config = dict(
    arch='rcan',
    model='image denoising model',
    dataset='photos with spoken descriptions (Open Images, Localized Narratives)',
    train_examples=50862,
    image_size=32,
    crop_scale_min=0.7,
    horizontal_flip=True,
    translate=0.06,
    task='denoising',
    loss='charbonnier',
    noise_std=0.6,
    norm='none',
    hidden_act='relu6',
    channel_attention='se',
    depths=[14],
    kernel_size=3,
    stem='single',
    widths=[48],
    residual_scale=0.1,
    init='orthogonal',
    residual_init='zero_last',
    optimizer='soap',
    beta2=0.95,
    learning_rate=0.0026,
    beta1=0.95,
    shampoo_beta=0.95,
    eps=1e-08,
    precondition_frequency=32,
    max_precond_dim=512,
    merge_dims=True,
    one_sided=False,
    adamw_lr_other_params=0.002,
    max_steps=16400,
    batch_size=128,
    epochs=41.3,
    lr_schedule='wsd_sqrt',
    decay_fraction=0.3,
    final_lr_fraction=0,
    warmup_steps=820,
    weight_decay=0.08,
    adamw_weight_decay_other_params=0.01,
)
Rows from block 3, named by matrix and row number. Rows with one number belong to one channel. Each number is 128 + 32 x the weight over the matrix's rms, rounded and kept within 0 to 255. All counts start at 0. Numbers have three digits each.
# convs0: first 3x3 conv (model.blocks.3.convs.0.weight, 48x48x3x3), inputs 10-19, a 3x3 kernel for each
# convs1: second 3x3 conv (model.blocks.3.convs.1.weight, 48x48x3x3, transposed), outputs 10-19, a 3x3 kernel for each
convs0.5:131140100099129096150197109125074128145205177121142131151087114189125134125082135095119105166241152144137123159116132159123092127127125141113134069139110158153089114102146081117148089158141083133104105119094141098140137112096097042141125140125096127168127166145148161111
convs0.6:129175156135113166087066120094114144081080088121116134133180107179140128097130145132170143184132103160160162210070124202154160134117120161089074105105051142095180146127093172149090114144113066133128137067047140112075119146098132192070118197083119128123187083178182094115
convs0.7:141183132076130100111168111154165114176185092072107140150106172097153087135082135069079140123134131092133093112137163127166063161144101131136090141188107131153129180148105082148139072164178118166075185171107093150105150129096185065090182141150077109207175122035113171111
convs0.8:099105164076137141122059154130134165140131117121156096128137130170129107157109141141108149122067090115174129125120096163117116109122138101094090164102111104133105130084188132108145137090124113089102138141127126081097183108141180115112179143058119147091074186105099122099
convs0.9:104155165174145091090119134138136076150071096125111172151122155181146076108140129195183109004158105102180090096177145063116167118127172109173094169122072083124137154069142125179255173153174130079145206101128132060141142162109055107186116158099102142158104103129129140138
convs0.10:123086113176213148196145102107089147149095157134097153110126090123109100120168117092162153081130160058146130129120176135152147086095095188084126126089151107136127127110157123118101166086107119130120112160136168164167088019138142128161195139143125085164046080117137148101
convs0.11:078002107152144152089161113132135174104094107108119124114154130104043088104141155109086154138149102115131155137107135132189154095157040106119104111083095153191129166223123122113145120093109111080106118123132140109081124234068127070144149118151122099188143170113124169127
convs0.12:120211072103112136115091123105166104135144146132113117158127145115076152138070094075139146085041087180182160107103145106103126168214147118103122136139179148122126131093117115131161089205148150008085129098200129143130140165090073121066136191131130073144143136134138226134
convs0.13:120113115134090138111086165058134124116122129102096094135107153126129154150154136149142131142184155120146149140125121145139104121133112120150122070133068085118149102215119099137059154134124096097110077201075122114055000128130179113110120116082102080044175057084139104116
convs0.14:141164173101129161135104119119125101137072116147142118128113113160136175151166157126137167115131158085141105123109151168164159111133161155166105131127160131134117141131133088129142139099158143155120143166202188176073080101104113168149149189154113143149120076134116125137
convs0.15:121104130111139161148138096109127102216118093137137153143120123119171144132122136072182091095198082126150137142143143111081083103135177086178121091160149129146151161146126211131144095117187113195122106186146123108088135109089174137181105137172151064129107185079155129096
convs0.16:184138105140128104144096086150147146106176094066139152129104136110112149109133149115083139111041084103098151155075108126100137123139146114117085175152150123090137131102136164088055125115132097103063131127062120065161140056151086102142105118124127129131104146110132112141
convs0.17:089188139125162109152133058172181142120145121096072130120066149069028168137054125095126142081178125124147133138158112102080109136147150117150108098136182118120110143099118097188162084172136133154129092141109108101153070058134163096145163104154167118111141110103134125094
convs0.18:149174113154143205153166106139135104159131113157107119096138114124202121146114123105119094122167111195119113177094161123078086100101104106124116104130100133137138137145138079091068113109117106111157095106131124151095136058082077108146104124096158194140122163157132107117
convs0.19:090057102100185159137143096144113131129121138110126121139100095102115106106107174171100101126101156082156113143114082175120135128106181168114155138143158150132153147129128111112105099094097100109134169091144160115125167114120167128146141124105169176076073082101102109107
convs0.20:136181141130092108121128161142142154105107105102117098153005117158102125138000136102122107049160138171167040127131162132149097108110128155194098152144145112146148128098127150115154160150123138123114088175117147098094146149126100111149101211170121113137103118088169140132
convs0.21:119132155150104101126147140133140135099170132110129119121134140119164129154126137151150179176120126110150138103117152163160132102156127113123126119094084104123125136109096062129097123121123142131148147105135160148141137141183106111129125112121160135146150120134140128085
convs0.22:079132143109000162109080124099133124100155122151158166142138118081126119156143129150088074160183081115127141170108135161080172101122122134099078099134135098057155121161165081148153133091150107129148111149122107131109082232109153179127115100105126099141128036148105114170
convs0.23:111109157089128105188133148154146129169182171131075092110131135162108150131125153113109103090044082072057126087151164082154125117114119126102136104082115150154116170128150180122124144141140164134081132117121154123133124075090113117127162192169105126139083118124147112109
convs0.24:119109115164161088128118161135165149130146106110110123131112120160171094141142120112100113167125154102121080137139112131116180181161156097116116115132107097174145101132146130130108138129134074141079132164204106150115137139143075129092181114104127163099128101133119111109
convs0.25:164087125144160199132106105125115149102134110111059140165141136108056075144097100102152132128183125131161127082148092157138114156097140144091125095037068103083139133157168112062125150074145121084102106177138057157154100162121048238185129223209135049097110151153133145158
convs0.26:129017093132204145141169163157076086132132123107082109145147144073090043155042106145124090112107136142122172184068045122181185094091163157144119118164046119061125141225096135050123101127132140164081114165143105131106121140192113066159124115121119080059168158167144170141
convs0.27:143113157134060170093106155100122117135123128139127139122177113104127126135112125118114142177182215141121141117084121112140137138191120184118162139105095145115152122124131197164119165084142120139136070149172126169066137104188180100068108169103149102107123165207166162080
convs0.28:142096069153117069086146116084124179139089113177091126137166134136099122125173118118111140081063180123134161128094129131101149105156111124176086160156168151136081126145104129118142158100093135059121088107138114168075081176141121149148116122075117153139152131138139094117
convs0.29:095117131139098096126086134134152122124130170093154125126147118143062158171115140142138087174177114117156113164137094192090152169117104177078108174067097127123119130117124167109102113082118194128070146177162128142123154224149161207136092146090176093086119122142148127111
convs0.30:089173153170216063109181149176142147132182125135148148147123120125102096156099105089145208112138155097075157137177060111163102164065144174128157118119121152196075171167168113094156154159116115164210077166196083135111137150098134173127107096186136107187090108181076142122
convs0.31:154092122147130117191123130146106136126139151081074105095140100147117111129132117048093168031142151105184128148087166123092138140072092170135123221091147150129134123131121192124087144125114126124172103163142131127112200081130166117160156126158181129156115118167120119127
convs0.32:113151184078156153070152194111105129102092135090140114138134144139147184098073195180130168212087177197140140168136064154143095124160137143101137123099111121120076159152089106160255091221138138118076160130059138136124098157153016098158098139126095091144057193017097137124
convs0.33:103152114123156135113112069153120105175120049150155123112155191081093151152114182156139164113152103132091131146151119115167227091126180144086073086139120126107154087120141103145151147098145147137107092065125145132113096140132141161087154109160126085092109161084148128119
convs0.34:152146079104155121104139139117065128139130091134159106146127163115144081153098138085150171100177131155175164110100141111100103123114135108154149136170095160125163138123153160150138161152134135100160150128113145153109119120136156152095093141096162132132087094131101127133
convs0.35:146104063152125173085124122103153092154200127180096095067255090143169096075190100178169096115111091143143102173077139104177117134201137096136145134118060147112164117131051093100151117154174134060115131122098100125121098189207163136077182164122104050082148167114114066169
convs0.36:103128125170093000114136097142086114135170184131131084113151154182140116133111152126120124106098179141115081094169129107158136124138139092103122103140156111106060108185130110176240150113113161132119158159131101135147187084130104118127128137136140095111096140000095136095
convs1.5:080113139106123133135126133108126091110070085132119152091127145149097068155130100137112101121088136119098151139160150145128119133124120132083151119157168088140110132118130120185163132145109128135111140123152113123176126128131131158126136117128116093089037091148071154206
convs1.6:162144148130156246143130174170168161163164145114111119140107153137113101112094172118103132095085149115112144136170126138138162189106078158152135137190092134140145180117129109034000164076060152147096135173101120139151147076109165142081183181153137121095144143135147142144
convs1.7:137205140103196169139122115149162190099100138116089093120102127169168161128168190139122164117111154140130137193089154133143164145082125194189111171153105114087135192117097095037009101101089113205135096205170092120123173177139207156103133139180176180149120128229153129132
convs1.8:150150100077185182107140125180143097150120086110159134164174177130127101141117138136131106159174138141158112121179082116165112141150091119105125106084057111130155141213134131157105110242189121117097210117100133130114139091095119095098142140082133138123162146127149128080
convs1.9:148137209152151131110081131129144126174157139152095152151145118156097041095127127100116138085098146108111108093136089079122114130118120092105108179125084165110089100060121062096172163154155149157136200188123122120148128110140087150167150127112119107133097152103119125127
convs1.10:129154106123095094149161127128135145118139136099149116135107135207157144192138137115161147105114151135123133179120133144081146085112151136145132172166136119129156147134133131134124164123136119119093118090122067104177138131090128129103101175166130088106156153230096168194
convs1.11:141078151149138152133185203178135168115123123102107099110055128138218117103186209114122118122140111126129125215129147098124115096094142158135080133186177147137177144136148150122159074147093117106145144109101181112109097188133129150116142099113170069068138037102101137191
convs1.12:146151119118107157135086138122142121120119121128141141142182149110231162131128086122136133136131129137155145116134117136186108111131109124080111135094113111121102139089141127098139134145169134159128083195119123193115128120113127127134115129141151077166120141139151194126
convs1.13:090119141119137150092139136118130128122145091136124121143133164160119134114141142124126154133106118147101112135135135141114136178146134095161091066095110098093136151138104117075107121075190076135175129073160117107145180099089116099140049109221133082188184151111184164093
convs1.14:102130173100110154110142121129134130154120147154110120117090140085073086136158110109150146118158132104138141098129133137110088133145127102142126075151135156142111151152120140136131147107075154084067074125104148111115119113098116094135126146119097136112123154160104110124
convs1.15:130119111148119180098099157126138115130097127148116147108126146078084123154165161119115146138083170130111151118132089171179185118100146048173123085124156121116129059141161085155054141176108194139131147113147100079108094105138123118053150152095160132150133072161124152121
convs1.16:138141123132213147152133111099124123152135123137123131106079098112153163157147146134129138154183140132148141130112170142182158126224136132158129139062089113119134138083113193136116193160118080105130152099157118166129120128151112124138128176151081141133075107174092116167
convs1.17:078138158115106112137138089127177146132135155124110127174197173161250212121196150124118114112110111134090095109092146091152126194107092092146149104147119108130098111114160098055091147111104185182110145161142117146144083076102119132129160151133111135182108119130125136053
convs1.18:105123142071104098117097133122118127126155100154130138143120104127067092115116141123127113133112110132123107152121141201203158135227101124147148114140143141144173145148149150194147122119066144115137119144149124161166132148124123143166158170122095137125120125134119071089
convs1.19:146111124147152121147128094131132149127149147093125104177181193190225114130151106118105109115102109111114119085103104097115122145146138119112124111142121130092087146153154121095147129150120194177134136202117145170187136122137150160121121141084177122167090149178153146139
convs1.20:104045081122084064163194115110123161120109145155178156087093103135115102102094080131113130131134127128142139148217139140174140054070110154118170140159177183105103068088075108127171124117105174123138126113121154128143104099176129147165098141155161103119139108131137151144
convs1.21:131096117089129104122114124120098126086096119150121108091123137130166130113155137154129136142121131131108127159165138120136137133189138151137150128147182151117135137148170103154226162149151101097129082145143115069131148155146150148168133119106166117125128108079145087130
convs1.22:144141130135204158065086161122151121108082104124156146121134064095067137152163114122099118166147110147166117147122145105184147102123086139206174145137139143162125129145123092124164087136134147142157128091129083121161125162136099089118109085132094129158122198143112133113
convs1.23:127142063126157135143124101142106112122114108108093105130146108099137076096093133146145171111172170130151153117132125103093153091070171100164130114160137123171136143119129131110085085123082127112078166130117186127078118088112103125162128149112123158130134162146140146173
convs1.24:132134118107119145093135128129121130085080130133074143064088117151098164126107125133147111103079129135096092089117097070107100103111113099088134101118143134085111127153106153135155134145116085053170063073127090054117187131143072103188115154113188079111146148138162183130
convs1.25:162150082119141138141134119118151183141171156147169140188184116165164124065078128126091111123112129151125126130149074143101148131117167155150160184183159132122155115193166114169135072089121092083181137077181178167167078092139094080165172115138092105156166165176130169137
convs1.26:146121163124109145150162135124128157159160147139164130174201177191143212132188159132148140123127117118110121091124168126090143175133097133182142144141136145147066087144142109170142098100081110115120065086159156070102122126099131141095098087124089084151078068101087108107
convs1.27:154161185195151200178109159118124110111116107129120129133149118158136101146091151136111135120086132133115137140108080144122107091163135166121155137128109151123108134137157191103090155121132169141138044090169131112118123090121140161139090150128160130095127096099145125075
convs1.28:166140143186203145159141107064126059129203100106082075137178177135122116153159139133116129109170153104159134109155115166206112118151086176134153150235147149178160236222172090100096115180184192145164238161153158197151167130104139122128153130208126154097083171168087148131
convs1.29:112122141201219130136145104134134139081091123114073116157139098154161123116114153123116139155134122148110113141139134134144108168126100173170162138148093149130110138208145173193102123169179079068135092055117147148112178126135086066087139090128124107143130141096146131100
convs1.30:137169114062130157119126126144143155124116117091104096096084126076126133042076132159127129124128125126111122144144132203144105220153121092067123127165118112142140104076055020000035051087107167143069124120107146136123111151121122164139137130126170196115174143134192139159
convs1.31:077093119041029101103036095116117122127190174144169113145122156073096111131136095119143116144145107164159104144117129090061123092096100111058090104126135085089145118082135116110199145112222108116103155214146177161069101104130064114127109105070144104140067018113034038079
convs1.32:057086125000030082138130141094099108130138141131122101148188161111185131216149197137154149158148164146142128091080142132127121148193107102108105143160133110127137117094182148154240191154177056079089135142047122090016108118140092176168054094091138124169093046095112139081
convs1.33:092147103054133205104114137102123147111158132127136092107149137108163205097130145129160144156155116145125105077102113086107157118065109116088110112148081141125104123156179152124132163149198135138149150175167163084115126136105095131097106123142159124087140089109146132148
convs1.34:134095148120076148119153125110096103174135145131185169125060141130077105121088134116100120117098127109138155105161165156138141113099096137125106138110120095097079095127103132153155088130134141105086130133096111132137123114129143138091133157115109131182155121163101098077
convs1.35:113147125122127148131121135149129114117075127092110133162133102157141146164128163155185140140168154109087119114153127141143133114138103100125103143174130152147175125175146171135157155091134189182171155237192135199146152109095133130119126154159109209149111167154082044083
convs1.36:158192088218213030126134105125134166121171141121177145112103105113107081105122068122123122127094123126129108155083140067071075122108124141125112161117177161148151096106123064032228128042176096135163162150103127183091100155151112166227111131140134145138155147139138160094