config = dict(
    arch='rcan',
    model='image denoising model',
    dataset='photos with spoken descriptions (Open Images, Localized Narratives)',
    train_examples=50862,
    image_size=32,
    crop_scale_min=0.7,
    horizontal_flip=True,
    translate=0.06,
    task='denoising',
    loss='charbonnier',
    noise_std=0.6,
    norm='none',
    hidden_act='relu6',
    channel_attention='se',
    depths=[14],
    kernel_size=3,
    stem='single',
    widths=[48],
    residual_scale=0.1,
    init='orthogonal',
    residual_init='zero_last',
    optimizer='soap',
    beta2=0.95,
    learning_rate=0.0026,
    beta1=0.95,
    shampoo_beta=0.95,
    eps=1e-08,
    precondition_frequency=32,
    max_precond_dim=512,
    merge_dims=True,
    one_sided=False,
    adamw_lr_other_params=0.002,
    max_steps=16400,
    batch_size=128,
    epochs=41.3,
    lr_schedule='wsd_sqrt',
    decay_fraction=0.3,
    final_lr_fraction=0,
    warmup_steps=820,
    weight_decay=0.08,
    adamw_weight_decay_other_params=0.01,
)
Rows from block 11, named by matrix and row number. Rows with one number belong to one channel. Each number is 128 + 24 x the weight over the matrix's rms, rounded and kept within 0 to 255. All counts start at 0. Numbers have three digits each.
# convs0: first 3x3 conv (model.blocks.11.convs.0.weight, 48x48x3x3), inputs 8-15, a 3x3 kernel for each
# convs1: second 3x3 conv (model.blocks.11.convs.1.weight, 48x48x3x3, transposed), outputs 8-15, a 3x3 kernel for each
convs0.0:123140128121150116135152144143170118161185125152109162148122131074068161153156119125125102120145155119175148124136138179128107118144116157143130134148130119142124126140134138144130139119126160112151106077077162113132
convs1.0:149123126106132115112122114115144136125092120140114089148110105136172142128108090096128161088144144105148141140120141171133105149091112136119110129107110123093089138126143120130146151129133143151120178144099128138098
convs0.1:129141109077080132118116099119129134118115128122128132146103136133045127123150134116160124124155153144117127127126131137156137130104141119137122117174138084132099120132124144137124138153115121132129116171136131121139
convs1.1:153119162127055112153118182097095101096090109107081130116094134110159104111129114135132117094132139127110140095142113119133122135141148131127136134153144147161134149108154133092114114103130145130153107116135142113146
convs0.2:129126113177131096176147111117122140130124144123128126104111115159066086170127125114128139126150062128126133138131158056112214144162093142138129110131151144102123108126132131088124110106118114134100124060163085108109
convs1.2:154105087195126107161138122123139116125152155130165153149121080171188077157147116132133135154135150157138123142113142059147207108122140128140115126127153116124138130110125110149137125137145172135149135197152106138156
convs0.3:116131110106151066106142139103117103156137094123092099114093114194205161134061104137156096079113125140132152116134142118087120092071113132116142155127120138119128130153110163085093145119151121120133086053097154172131
convs1.3:117119143134158118123125124143142128163124103150121128141157143087092089143144151105145106129159148135126112163187170145179131111117131133134112131116107130127127101143092135155123134101116115075124164162156126136134
convs0.4:106104128105141127133179160122094118126110129137109119109099112119082125169147152106120135134138118142141147131160139091075115113097087120138148115128079159142125141139113124072105134118108133134135165134144119078113
convs1.4:115088129135149140155163123093102113131173130127165091077096090154191167193152154109150116112102105140157168105126134134156146088007020150134129127147134119125122141128130138181127147095101109118146100129100138096099
convs0.5:127105121121118118123125118135166133120128146119140133110155118103159072146152102130096133120186134138131150135130138151153115123108116142143153103150137116140119132104139114067133155103121122102120132135127133106131
convs1.5:118112135116113139122136140131135132131136129131094118156087116175086153121096143120130111136122120130142135132155110122134094105099128127129134122115145117115127138176119117190118125123094118170131124134099137149121
convs0.6:143130133126134124126127132137119154149160121117134171121104158110127134119053142139106112175146091099101107131135122061136201096142123154146124171166112077175120137121124124160097093156127088101123130103131111152139
convs1.6:107112109118101124118136142106118117156072131125157105091148111098150128141136119152152161141099099124120089111128177045131210112151145125102110123112121098117136123103134126111151118099132081125123090128116117118136
convs0.7:124113126110138144122136137086118117122159139124118114139088168141143105134147126132107100167128068160106073172098093120111122105140138140112151112072121137102135163133115144127110114145098093140163156162160141133099
convs1.7:125138120116102116118101119131135126153127119114125172142109140084104139129143148150089062172128093144121082133134153170148101158115142129130141120143160140132124121167118118125114109144123108111171131114136122085123
convs0.8:103086129122070110118119131150102142124100148130141143121081132116106145139141124120174137144126108179138119112108145135143097132125128127153124127161129073121127148126100156130151143158129134122117124152141128132130
convs1.8:106103132127122128126100115132138112133104129151096104127128124140125132128158148129110093141144120142137144149149136135080098122122120113131141148149129137134121156113122121109126159134099106095123102168150113143119
convs0.9:114109131122110122136135126144140105131131135131132115125133129096139101126091139144133135129119131120112132133123125145148135121127130127114117131162147161157137124131127126158175146147137131139148131102114144138135
convs1.9:115099115116077133144104113166181141138177150176149140166199126172125166156129137152134153134166130126133111125128101129114118096118123106089123121094093131105125114138129112133138155135151148120117122124100109105136
convs0.10:135133128139168121136118117113118130112187167126134142107112094122223138121120116128127136093162135113149125134127140108109106121131114143109131116165124124097123108111154141085110139124125144112139122060139119119137
convs1.10:161160151138127161131135155102113139133083178095126108124134139111038122135141142122112114133113143138107139127118122157122149113120119129111140118090108140116133150145122154211138110181150125160138132202120097129099
convs0.11:129103136132118121115150115103118133149123134132126155120087100119138074106118090132105136169139084120136167131173154137157118148158161097115167090133177123136168098138106087130129180156129128062150090112135116085082
convs1.11:130140157128136125138120135126124125130153122122119153117159148162134131127163133177076103163116107158129121141099126148102113137101106108127121118137144102141139146118110113134155129131128172141124116162163114166139
convs0.12:117080125143097124123122135102174114125155109152109096121157114108015071137098149126130143115079174130119152145112150156083110130150128106119114182127174091137132127126143140139151146117136115150117134177166126176094
convs1.12:131164128155163153139143117140120119120121128135110145110158119148238158125105136112134130104139126105120124110096113150183127119124109120117134134114120127123119101106119116081112091098121156092134089093081107103127
convs0.13:097095128107111115123104122120162131134091100158118100129161111092122113120137115138082112082169104128136129117082141116144129138132123141150155115110081125109151130136088172074106134115146145173135150182173097126130
convs1.13:141150117151163131135139130147177108141178106120104131145144133143114137139102123123093147147133178143162120121119139115114126140181131125121122149145142132141131122149137134141098123101127109117135106067121104101135
convs0.14:099127126120122093122104141129121140110171098131169112117091116111079135122140151112132103159169136110150131127151126127029085151131103106160188078146109104116124144120085102088093132141142139134148113089143128119118
convs1.14:141134153106113122138135135121122125140091141139117129132127124113180134130133118130127135112094114163131135151137133165202164108113132118117138121134135110125129100092113152150133144146138135130115119123129121141150
convs0.15:120129131107115140133130123122128120123106105101096124161169130104079104128132130124108111088172141104133126135097132145120141152094121135144118107127151124111122101151107099142138113164116113146135113149147142111122
convs1.15:143164114130137132100121103139111144118056160145145114134141155119111107148160139100168136135155132132142103144126136134144162146159187125122104150132122118128143154156123115112113129142176132173122118143158147142122
convs0.16:124177144129144151153145159116131114099190173107150130134144130148132091142130102141116119141136092146134129106141169109119126119096070144145146121245095131080120124131110130152128125133124138168155150134114125136142
convs1.16:095113114087114130116116115132121152106085149126123132129105112135160127139098124129096122151122116142139127184146140157105140097101159127132131141134136128142128113095112116099094133112153141136123142098106144107130
convs0.17:138140138136154157128111131144114143197159122123132125112129132158086108146129117129116134137130161108100133155104131153128155101122160122113094153105107127122141105160149129117110115129121110138112111123105154109122
convs1.17:108146155106120153111127123135121115138115119131127121130133104131147073142149134130119156074112129092140111104130119118111101139138123130141117144111092148142121130130149144135137134127137147138112135155133093131158
convs0.18:106116107118153126102116107147133135140113128164119137119149112149184144125142119126124119141139153140133142135116127131129095127128138145113128128114114148135120138146132154152142131137111138140138130123126140116116
convs1.18:103080106095073083120092092116214128211255185142220134086098093145150115101130102124142100122137127124138132141147107135108139134125116117125126111080108135081142125095117074086096089065102135133117114129121153110161
convs0.19:128130155129111139109122128143178143121113159169119140143155169115201148121126124125093096118114162102121179095149130100147113113125131139132127098115158117123153110094118128141145143128119133092094138108127119131144
convs1.19:136113124150129115149139107139107117142109138167127138149099103116058111145140130098130131109156132174160125114125151134126115126115136118162125119159145116131127126138130112118124132125143101127149111185161127178128
convs0.20:145128128120130135111117133145192123143131133109097126145169134133083144104139145131142133141179140144109153111117134144047137118032115089032106129141176128211138083120122118096120138205132116050128134096139133184140
convs1.20:121156147121093125111125136126155124143078142143092139122144137119182128143091129139099078125035067130087138124174135142243140136183112127105133126136146135106113125083101134150130127109128139092123150146127128156146
convs0.21:143149132142146140145129127132139117152121101131120128154160129251157067129138117125110156128123105164128094110128123183149139095140151114095127113136161148133119151134104108152151129138118124106135051074206115112152
convs1.21:160141126183123123133120118141156127149113123158121153151139148179123030106105133155146119120120132128131132100098159124127100143112113136135128125146149134134130129132131108106139159110082128136145106182186167155116
convs0.22:132151136136124127136124135129166167110110168124110128110138104137182165151177117123114111149134106107152160156130109152142094092143130122140141117158131120160125115108146130110109125135106143141133145151154144100107
convs1.22:113123125123125132138120145125152137101135159100108143142078139075081138142131133131111134149120106115143129120107143149078123129118094127117112116123116126116129159148153159137141109128142147137094102114128118095141
convs0.23:133124118144131150132157148132157125127148149144151130134174123134087109121144113142144137127155119135113115138138093138193122155130145123114149119100139136136129141106133135091162139098134139112096130080062120140106
convs1.23:104102129117134100106122106132126140107101102143122098148116132133132112149107132136157114117113130105102134134131109127081115171114119139107125125151126134127124143145130109139125115141127132112126167137134141139112
convs0.24:149114134135186116130164121138144098156170118116131133136155142159093154110150110140143151074107093082125149142107144081113130088161161097136121141091142149166109152152156125133147139125147101143127144196130117161136
convs1.24:103092103121129099140111117137099129134060114146118131157124114145180091121152127088101165151129167097129108107093143133171176122154117133134118139161140138153157104127136106087143137109125161115154133064118107107134
convs0.25:126117107127162113135130147132128137099085162124136121181113084118160110104089130126124116125156140126123124096136156144142130157141118100127141119161141105145130106103108182143144098134152129110131130141113126100114
convs1.25:134128134122162131111138154136133169099182172132152140132151151153101160142133109129135109119117137137147104157116125133116129108141148115119117121140139115140115099103129108108073128126145138130116132119138147138136
convs0.26:125144125116141127152151134157139160105163115095137133147094143130126137163103151062171123102129161159090124114099138133141148127123089122195114116126135131116121154115136132117127140127139145130137108154100135169141
convs1.26:135133139123095147144085155120172143146132109159140190125173070096212100135165130147014191136046201163020183142145141141118139153113163105165110084178104097138155135151129153154114164152143179135199148086147133136125
convs0.27:113105142151121136127110113156091153114127142093162133088028088107120150149202141115098111119088137104067110116119123145131110152138151143155123144179149115105106140195100122183150133121140140195135147117132112102113
convs1.27:137128143113105140105120143119205113136081122118057141158211132109151135130076152145146154128148132097125112166177177141162127128130122150116146127132139120119109107101129129101125137145128124028112119129126119149121
convs0.28:128185111139148129114097101126121104118127116140113129097186116120082106145085117148086137145159126136123091131106095098047142126114155134088128170137139132106132119104129090053089152128124166173119123156096137208158
convs1.28:154149142143133138079063083130232121157135139116111098154187135139166125108025110153102116150112124082127102097076109136212162133113104114098111121138124126131123141067114147171154110130132130064158113116128146117116
convs0.29:137151134152172126136140130132149139117107146136124128127159138175211186189157144124119108145167131123153109148133103152141125131136124107141129092160079120120116112125119127109110123116137123133136116114130131103111
convs1.29:139132135148131116133133101130134141139135115120143117151164103132086122143139143113083148131100121143155147130122139114097101170106129147128141144154138142143134078116105143162128126102143127086070098118064116064112
convs0.30:119144140153145111139125110141136142135106134119118129133149085073173137128100124151107132109108112098126102138129135123182112149145103127130153163144115143098134115137136131114125128122143115085108128099140133142159
convs1.30:105131109124123099119141101138168147115160119096110129114156139107098180145119128146142143144155107132156113156123093130094121125145132119144132110117103133131126141129135123161128113145133074106146122184098135199113
convs0.31:121111144141159090118101125143138133145139158138122156117098104101118103154114123135125114167129126096105131136123112131143151106127104137137156189112100141145126125104129123130154144131129130107131110135103115127116
convs1.31:149125135105148122122119126100108107087109127121124110099111124144131160135144133167138146134132102118143139113109131086123109150137132140134143131138145133121121135140138090090127112129132143128121142123128126136129
convs0.32:132139110128144135141127133145109104105078074147141145110110162135093113142139124117121125108146189084134135115137135123123142151126137156134128135112093099116124153113129131185137110142144162138093145208113088121123
convs1.32:123112106155139125129146138105142158128077167153120132084161158098095150151134115128166098102141121141145133164181150126115125100116153154117125153148113109143146179110126168124133144139132192129104189195097115118098
convs0.33:154124123114142125132132123116135117123141064093154098117141138114202143122111193130141114141154130102107144129122109105146188115122117133170114108129112112147088134136112126137126150111152110106114122134162123134130
convs1.33:122135132109155137123124135093085137137097145134112136072127125112032121140111134121117126136114144113120109152107135106118126152122134135129149147157156151143126147158125126114098139120123105125103106131130144125127
convs0.34:123111152144132128126112119122089142136130133127137112097038109142100165130254136112092129121188142132140121125146147117026116180165129146174137130095127129094122120139133117086117126112120147209142135117121102061118
convs1.34:139122124125141127131156158154117117140086128132178142103000135103143105132164121134177117131111120148146138117117122155232164125133133125141127128142146129128135152156115154189132118128151154236164139154115160071162
convs0.35:116144122125137124143126109123158132113148161140085128082190182100088177106063144149127119127170116108144116139143126116070160141123106113138127151147107124124133123096117100056099122128117130096144139122111138138121
convs1.35:121127106106136128116131130145179134095117127106095149137184153095170153076062149129137144124062132117152127150139084101165138087115128127125126128112125119108129149081138165198152097120118142086112143145106099133134
convs0.36:142121118124130125120134101138131145134167124096127131156125117127126159110118097125133092129139144143112093116155096098136173118106126139111117206079099132135103139106083133126110130142116111141161131178146134115126
convs1.36:122139108146165128112122116135120155125090123133155157137146136106127136123163119145137106134124125150136117104123136094112159121111139140139127132145110135144114144127134118129112152127109149134134103070128108150129
convs0.37:130102114114085148101101117100122118131123090131107106097057126113115072123163141110122106141142149125140158127133146117133138163118119143139106133161123119095110165143142133143116123116123159102127112087088110074099
convs1.37:123130130151151123128105098143131147166123132129105123121111130161148138145153136114133094090127101118152123111112110110115140097128115122150107148139128142123137129105127135090118110105118122139136140189123124166126
convs0.38:135120120114117130120126123140120132104141120132125118124085133155138134138137102136217152118147119150157118129104125126096118161117117142130100141069138131134109063061081153133115139097109111143139167101163122127130
convs1.38:126104119131133137123129152121100152110061120139165127127063118132115118113122125157179144125129129116178136104081131115155135145120145143178136154148136120095134116106121115103133114148145159118114105105137070115136
convs0.39:128122119118085136114129144134166136149160137133101167185095093114006148137079158105145122122126151157119126117122113205161071123135123124157122091155157134121121128145115115148122099147142102105139137016131103141121
convs1.39:122129113131136123117128138110157116113100102133125126125168104130228119117142117114117118105122121106129134105105109166100073161129130135119151127136127130134117130108153129077102131111118106139140122217162110139129
convs0.40:116146148101131146094135123129130172108134131131144109107112120186113073118170132159135113102115142132121130148145096102132091123132135110128151109148121130140118129102134138135148124123116102139177110078164145163099
convs1.40:142153125118149137107133136136105114116104172109136140116099112170133088106114128119114131114124151126107097140108108148129139169122140131139125141125128135130132135121148104117120095141145165120126098160132089124148
convs0.41:097097127144105123117111130153141097135121109149111124142087151098115199145136124144139145115214124116134140165105101096131114113150173132121134097123108128075107140126125120133114136132119125126145156111146132117099
convs1.41:137136127158164141144141117143145120140112098143132110133113121061105125125168128139095122103104124132105125077111174138146149147148094155154123146169138135152125147152148120135136120145125164132108135166096108120122
convs0.42:116148141142132146124120131122133127154153101100141129112115120085120107133132124121116178129124111101099137161138125079135118117141151138103091126122124119137125139133141117100102091120124137146108152114132126135131
convs1.42:125111154113136132102138142109147181129164117113128130098123186128139149069091139123197104155180144113129134102141134149106123098082146143103091123069135133138143133125123126130126109123131151107090124107095104119143
convs0.43:135145161110139119148111135100114111085118166121143114136133116154120099108121146112126141123135132114154125141145112146142133137115141152144125088148124106153109164146126090146171129152130122139107107137088129112088
convs1.43:125113147118130127128128147132118129149111094132095107145129141168106054141109095122147123148121109109171144177127102195103107144103140103127159085111158133117145096106132079112144172106130081105147091111182099118171
convs0.44:136107127156068133127115125139139113160059076126170132136146127122167150109096101122148117137156146119127108106165138115185155136129126113164123134137143118111149124093088117057085142147127126098127122086145135149132
convs1.44:101142129110179142125133127107111118169200106128148137137158116115089139131108112126109175100078100115101133156131108118073145137091131112111132105107121116100101109104123156151158154167128128125117156145111122129124
convs0.45:118118133103118149104107101148149140145178133135142158140131110151213138127125129132135126103219166113159103120117152143159160121151148132105129126130139134101135145096110121067078140161149120141114106122127113122112
convs1.45:134135136140187148140151139123126129134130129146118134110120138151131109124113126148157164103065143121120118139121127112108101119143126124146136091100123114100111101101133162188139150154127145146139095061140147093146
convs0.46:129114127113121136119121108141137110119158123133124131140107142147096133127148133136165106098168104112148131142148138140101130131130121118138084128234127125135104132113119135085103133102134127103123133125131129145129
convs1.46:118126142132105113136111135135136173137149126119127116129129138132097115123083118139155137170206164178118131116129129099112117087069141137122135147191143115102156114112109149145077157146123101117140117112108121134095
convs0.47:133132119141142151129122126112132142125147179118106132139115150126161161135109127127108101114084111139151165121121120122155153131152101135137125140115112112119145133108140117120141114108101115159134102129121118128120
convs1.47:127104153106063119132099148110142128114140168153116099108134152105087116128118128127133128135119119151149137149114137092055156129151114133125126136114110123111112131125122092107133084112120120147134084077148133114143